Rows from block 7, named by matrix and row number. Rows with one number belong to one channel. Each number is 128 + 32 x the weight over its row's rms, rounded and kept within 0 to 255. All counts start at 0. After the name is the row's rms in percent of the matrix's.
# convs0: first 3x3 conv (model.mid.0.convs.0.weight, 256x256x3x3), inputs 208-215, a 3x3 kernel for each
# convs1: second 3x3 conv (model.mid.0.convs.1.weight, 256x256x3x3, transposed), outputs 208-215, a 3x3 kernel for each
convs0.8 099 [107 175  75 117 116 124 144  46 155 151  62 131 129 106 172 102 170 146 124 104 102  96  83  94 163 187 198 167  69  67 116 164  60 135 129 145 178 132 172 131 113 134 146 174  82 190 185 218 166 131  72 145 109 131 112 165 163 115 169  90 143 140 180 141 117 150 158 132 157  90 140 131]
convs1.8 105 [120 121 188  81  76 108 118 138 118 124 140 171 104 163 160 133  94 101 137 124 143 118 143 129 153 143 149  86 163 144 117 110 140 164 173 173 186  87 167 127  86  91 180 124 101 181 105 125 158 147  85 164  86  89 146 123  95 178  92 118  87  95 154  83 113 112 123  88 122  97  62 112]
convs0.9 090 [129  62 150 110 151  99 132  80 148 124  96 108 100 122 126 190 127 157  89 120  94  80  65  17 164 133 162  94 138  75  88  49  75 173  81 129 136  83  99 153 120 131 154 153  82  89 179 150 127 133  83 132 149  98 122  76 121 104 134  95  87 128 131 118 118 129 157  93  88 104 139 113]
convs1.9 087 [128 128 149 110 110 124 176 158 141 150 130 123 146 113  92 165 209 128  92 133 104 119 113 121 126 160  89 111 143 133  95 132  91 115 186 117 138  56 130 146  85 167 124 147 134 106 134 171 117 140 157 163 151 169  83 101 155  91 102 146 147 154 145 120 164 146 116 160 166 122 129 157]
convs0.10 111 [138 135  88 134 163 151 147 167  98 136 106 117 163 174  80  86 186 164 145 137 138 153 150 139  73 132 153 149 112 196 140 102  67 140 106  51 119 170 159 160 141 134 163 150 133 151 115 147 228 120  76 108 106  76 104 115 145  94  71 132 175 146 102 149 144 128 146 121 105 103 201 134]
convs1.10 123 [164  70 119  60 142 134 182 136 137 153 143 206 112  57 151 164 173 161 117 126 146 140  74 107 115 153 118 119 166 165 122 104 140 143  95  91 153 150  68 128 117 125 129 121 123 175 106 132 144 130  89 137  98 118 122 136  55 150 117  85 159 178 139  43  98 134 148 131 183 150 171 175]
convs0.11 102 [116 141 124 121  97  72 136 176 150 144 130  83 156  76 130 171 189 142 115 162 122 158 120 146 132 162 108 164  68  54  12  87 104 161 102 117 134  87 133 100  77 143 153 118 109 103 111  58 137  85 134 148 123 101  71 117  93 128  73 144 137 135 134 163 123 183  65 102 105 171 122 141]
convs1.11 109 [137 137 113 111 136 119 205 171 143 206 181 110 138 121 134 125  87 162 147  92  78 111  73 130 136  46 117 172 143 232  92  77 123  92 119 103  86  70 141 100  85 160  81 106  92 186 178 147 183 156  67 157 116 107 123  80 140 105 121 138 169 146 149 115 181 108  81 162 154  99 117 122]
convs0.12 090 [145 125  83 150 164 128 122 155  64 156  73 136 108  84 112 102 139 141  95 125  96  99 126 102  92  87 132 144 113 145 128 131  93 100 154 127 134 123 127 152 126 109 162 104 114  60  81 192  98  93 174 107 162 156 212 124  97 186 113 147 137 103 131 104 136  75 124 141 103 111  58 130]
convs1.12 101 [143 103 149 112 101  81 107  60 120 154 207 141 178 186 111 142 146 117 109 119 134 129 112 149 130 157 144 133  84 127 145 118 113 157 176 148 148 112 144 132 108 134 160 137 128 126 126 178 120 170 172 117 112 144 144 101 167 112  76 164 192 117 118 133 145 142 153 144 162 137 186 145]
convs0.13 103 [149  81 135  23  90  86 125  65  92 143  97 121 195  87 161  99  96 108  77 165 105 120 101  53 146 135 118 127 115 165  77  71 176 177  29 180 126 103 141 168 131  88 162 144 136 122 135 244 169  85 119 202 169 210 149 182 117 104 142 105  70  88 131 126 113  95 155 123 124 116 136  68]
convs1.13 091 [145 114 149  93 111 156 142 165 100 115 169  80 134  63 196 105 106 110 190 158 121 112 129  84 138 123 180  80 131 141 148 114 130 165 170  99  97  75 106   0 126 123 104 110  61 145  66  48 102 100 106  73 102  81  99 139  72 115 131 114 139 163  62 113 147 171 115  97 140 186 146 220]
convs0.14 090 [ 86 167  57 115 138 127 102 184  95  68 128 148  59  88  95  82 170  92 112 154  72 167 110  65 164 152 108  96  90 132  68  86 134 136 153 148  97 106 105 129 148 167 135 107 142  92 110  86 141 135 107 170 183 111 107  80 147 146 130 137 123  59 165 102  81 177  94 113 110 138  94 103]
convs1.14 111 [167 155 204 166 134 179 154 178 173 153 133  97 119  91 130 124 134 116 125 107 104 127 105 130 115 100  90  99 125  81 120 155  70 159 102  55 121 119 133  58 112  90 102  88  92 120 158 129 130 127 127  70 117  82 113 141 145  66 115 150  97 138 114 102 117 110  90  86 115  88  93 121]
convs0.15 101 [116 130 123 210 113  99 156 124 121 129 112 103 150 132 134 136 104 109 135 128 108 100  86 149  92 126 135 139 173 131 254 171 173 136 203  79 137  88  99 145 128 122 181 114 126 145 136  33 133 130 103  64 190 151  96 164 119  89  97  91  40  54  98  93  79 115 144 154  89 231 133  65]
convs1.15 090 [214 149 115 111  93 125 130 194 129 131 110  70 182 163 134  78 104 165 100 105 159 102 158 164 113 127 171 135 121 117 142 108 132  78 166 146  92  66  65 107 144 135 143 156 194 200 136 130 186 130 121 150 103 160 124 106 121 196 153 127 109 169 143 122 123 111  83 116 121 148 191 171]
convs0.16 111 [ 72 108 188 146 168 123 107 122 149 170 118 148 149 164 146 113 184 128 112  69  71 105 120 168 106 136  63 101 157 137 172 117 190 127 116 195  84 131 130  64  94 158 149 144 143 124 156 119  87 160  68  72 104 255 191 145 189 156  71 157 172 179 162  96 135 102 125 163  71 137 145 115]
convs1.16 077 [149  89  98 102  28  86  47 148 155 121  59 115  55  95  93 140 122  61 148 160  83 168 103 111 167  97 127 140 121  87 106 122 132  87 120 100 134  91 128 108  85  83 106  87 146 191  92 172 118 143 122 104 127  84 116 133  84 111 115 123  91  87 109  68 101 122 102 117 118  85  80 116]
convs0.17 090 [103 126 154 125 169  42 189 190 207 156 136 127 113 126 156  99 126 101 123 108 111  99  87 159 157 150 139 179 117 141 161 138 141 149  56 181 138 106 135 143 136 119 139 154  95  46 137 122  90 107 130  72 152 145 206 175 111 118 142 171 188  61 123  99  78  97  86  91  97  68 119 121]
convs1.17 089 [103 118 127 116 104  65  76 149 128 147  90 114 161  90 135 179 112 157 138 154 124  93 119 136 128 149 139 101 137  75 172 124 134 157 170 101 124  92 114 131  69 124 132 128 103 113 162 147 163 151 113  93  97 137 115 123  48 129 104 139 114 210 137 157 121 126 168 116 108 168 129 125]