From a checkpoint of a small image colorization model.
Model: arch unet, activation silu.
Training: muon at rate 0.0047, 5400 steps, batches of 128.
Rows from block 11, named by matrix and row number. Rows with one number belong to one channel. Each number is 500 + 25 x the weight over its row's rms, rounded and kept within 0 to 999. All counts start at 0. Numbers have three digits each. After the name is the row's rms in percent of the matrix's.
# convs0: first 3x3 conv (model.decb.0.1.convs.0.weight, 128x128x3x3), inputs 52-64, a 3x3 kernel for each
# convs1: second 3x3 conv (model.decb.0.1.convs.1.weight, 128x128x3x3, transposed), outputs 52-64, a 3x3 kernel for each
convs0.116 100:503489487474467478477472478500456453494499513480512539513484484513493502536522532456513500443522522460522526511489490536497481555539509466498487471492470503502473483478469470459447486479475529487459487447454546525543484477456509513493525524507486509504483510507480502492527499521491464490442442478507515496495496486486480489450470483444478503461487503
convs0.117 097:513512505488493502485481493449477486488492492503515534509529541514514525527508508505534516496515503485487486465472508480491509488500496522499495524492499518498519539526511530534527518525529489493465508481437502503499516507476526519504500503505501536517482498508483481479486501517458500524437487497508502481519507485519503501506475460520491480531530533
convs0.118 105:472485499486525535494536559446443515458453513448430464508499509533516509497485485461471479505501493503498488483488501496495484509491465514519512496512508460462440481498499500520515488486478494496490495486486471477491495506491495500492461475483510503501518526524506523529516470515504493560483485554477479471507499489509501496500502504493508521472480500
convs0.119 104:505502494498499494512528517524530416502531446485527498521487498509476492466447474519505520519481508514482510498519503502513496494505498548523485558528476492478457517515513512504507497493500519507487554550519492489470517492478480471476459456468506519522515521526530527525515532503521544522539573569512496495517505494499501495457463504490483487521502491
convs0.120 098:445462492443453488456469503522539471488530453479558463541512498472452467488461481471475486502501493566530489523470460523487496482474506471528529497524555459466536471462462492488485534523507544526547477479521508528589509504540509484515511476501500490501484477478492482472512469488522476489547504491471478479475487496472488493519550530509525493521524504
convs0.121 090:511502503504495502508501501466503494487510487480483460465459474458463481479498507523502506494487506478476500527531531548543540556545537511526517498512500478502503508517515489507515481509521475524531487530551494512525515521514500502507493493503455469490460472489482485494515498481507489474491476470516515499505489481508498502503494489510507488502494482
convs0.122 104:508512464522532465520532479504472475527483491504475495497518492532527494523503480458487501460472490456466463498527488501523492475484482483525560491538577514544554522501477508505488507510494451437438476478507478483532476508509492509510513519512504517495505513494485480476490521502480528508475521517510483462516488470500489475480456430509488460505505488
convs0.123 107:504516503512516507493486481473480509493481496517488491428426442461469467471472460474503486484497462471471465477472491472453478477476482537531545484480506456451474495479484533515505561532515470454443461449439470474466499495501510508506514513503494495494501472456493455426506515519538525509547506480525511480498486469491473456553541539538513505527507514
convs0.124 098:481478479480485490485463480477444543527462519554471520510515527508501516495492497525524506487512525494543552477479477504497488474454470488521515510524483497529493495495497502520514522521500452483515511499539524479518460490499473501508488528526516533530519508482518508471503508520511497490521461462490472475480499479477498474514497499484491504443466496
convs0.125 102:473474489483472487488470485505466480510485491454460482467455496461452504464473522528518477568536481533529488503494496479463488489477492473481479488480470526510476478498508463497529435465506520507458513507489526511498452479500469472475488487480494491471521515491533533504501465479485464494456437457492531519488542547473510532517512533512492493517456449
convs0.126 093:491493490493496491498498495487476470479480469470455437536553551521539534500516512491492503489487502479478500511504503503502500508508506484500496456470479451463489465484484489508506497507503529515505524498476494472449482494487488487474476475469503500506506510509499509505479501508472498516469490515521513496516514503498495483498513511491499506471479493
convs0.127 100:483480483486485485514496496472484500510524529506516516502452471502491497512504505517518533516499488528509506550524541490481506453447463532517481537529505535546543499476486507494489505492480488454475558510490580560541474466441488483475497502507492503483533532511545551544502481509493485517525510529488503533526550573528548535516518511487503518489489523
convs1.116 088:528525511507532548526546554501483493498488489486489506492480490471474489474487504506488504492486492493492490487503497482495490512515493531538540544551534534543521484534557527553548478494493518507499531499474521494484497492472509504494533539535505472491472458485470481524509522500527513471552511473512527523495489491510492496539544547530540547523548566
convs1.117 114:512539530492516507508509493487486491517513484541532512491473521475492524493504512521503504535479505535496525506478481509481471500486484525507449520506459486499488496484495526497510498478521508504497526517490508496467506459482512464477527494477524544537532529502508504478518516531484480522473462511510528522491507513522537517478475507503488492525490479
convs1.118 098:465460471483499487520563551540518516545537521522501478485474449507526521513549543537506479522522506471505526531484486477475494474480490462487467470500466463485467528514468520515470508515477524522551519519525499488467520500506489466495466466503515508516482471491490476502439480507487520524494518524494484478487485493484511527526523521495504523535551548
convs1.119 091:514505473520516495519515509510504527514501532519513529455471502465496537467471497469459465475488500473485507490456448452453458482483489505537523503512499531529516515539540491514509479481479467477473467475474476512513524513513520510512525507511521508501517500494510507499508490510489474492492473495560532510554524497527495462531530532494505527517545571
convs1.120 080:522526516497530527483494518519486493521538546485508513435460472476489496510494491508479465531519489517526507470529533481506508483478460492492490502508523502519526545514474536524485540538499502500520508492511509478483518526501514504482515485459528519510519492471489471449488479485488507507511542523484495503498514526521543540493511493492506497522544514
convs1.121 124:494516515477507523486510542517485489538494491530497503465492520476486498466464482521525499496486477507515532489473481477466463472477482501520545505521546497513524490462511475447502488468516466482497486521536491526516558547565519507537457447487509503496538536516525530523550493474531485482523495488541522543515500518525516541480468505488486509522509497
convs1.122 102:501474448504483459522507489504501507518504500534525511472491547493494547495489528548532518521504509510492521493518524469476535469450545455442461447460473475486474499514520496519547505546568460491491486523510493512498456462503447475506488518549483489482515511504494494516425456485444504519478519503526515524494495521503513526535531511538515493504498511
convs1.123 123:518502526493520536489524510514538560519556570517553570454463457494523496500532519467461499479458453455447425511501518521538536534549528517489475532518514485490504476496496512517489519532517481476461530485463525477480474491514486493517499492512523505479524518472514525493492520503519538517528537531518507454484501452492514468473468476493485482500500504
convs1.124 083:522527510514517504479493502490497495498503496474483490521503476513517502530555552482518509470505516480500507530527532535534529535526503489536544484519516507518508461462474481484504504513527483494509481504526496521534566504506544502509505488488532503477527496475484459481514532522503527526482506509535513509510495512493484501511502513473463484487467493
convs1.125 075:465483499510527544511541581508495521505487512507478495505497504529520514506497502543505510530465456526452443503523540488515519454485500490491491513512506499495483495491490474494504468477494502493515514503514496483488551526500549508499536500513481476431535529469538541479503543501492539511475519493510485501505466475488452466572525469557498455536491457
convs1.126 138:522513512505507510510501501500501503531531525493496505523514539494482511466472494551555536510515513515525529517487474492468460488477481520524523518520527510529531443459494455465489499484508469492514474513522479501494562551563532516532517488503463482509484499520465483511527506487508485481515504498516483493541530535497515555481500534481491513504497512
convs1.127 076:551529519530511499512500488430445479453475515453475509461492492466486489456477488488510525485512548450489548519498500502499498520514523471469462510517521519539550541543527532534539504514528486446422495482446503482436499499484504495471512491464495508508484496497498495475534503503531534522527549522462470491481481476509497491433452469413471489441500499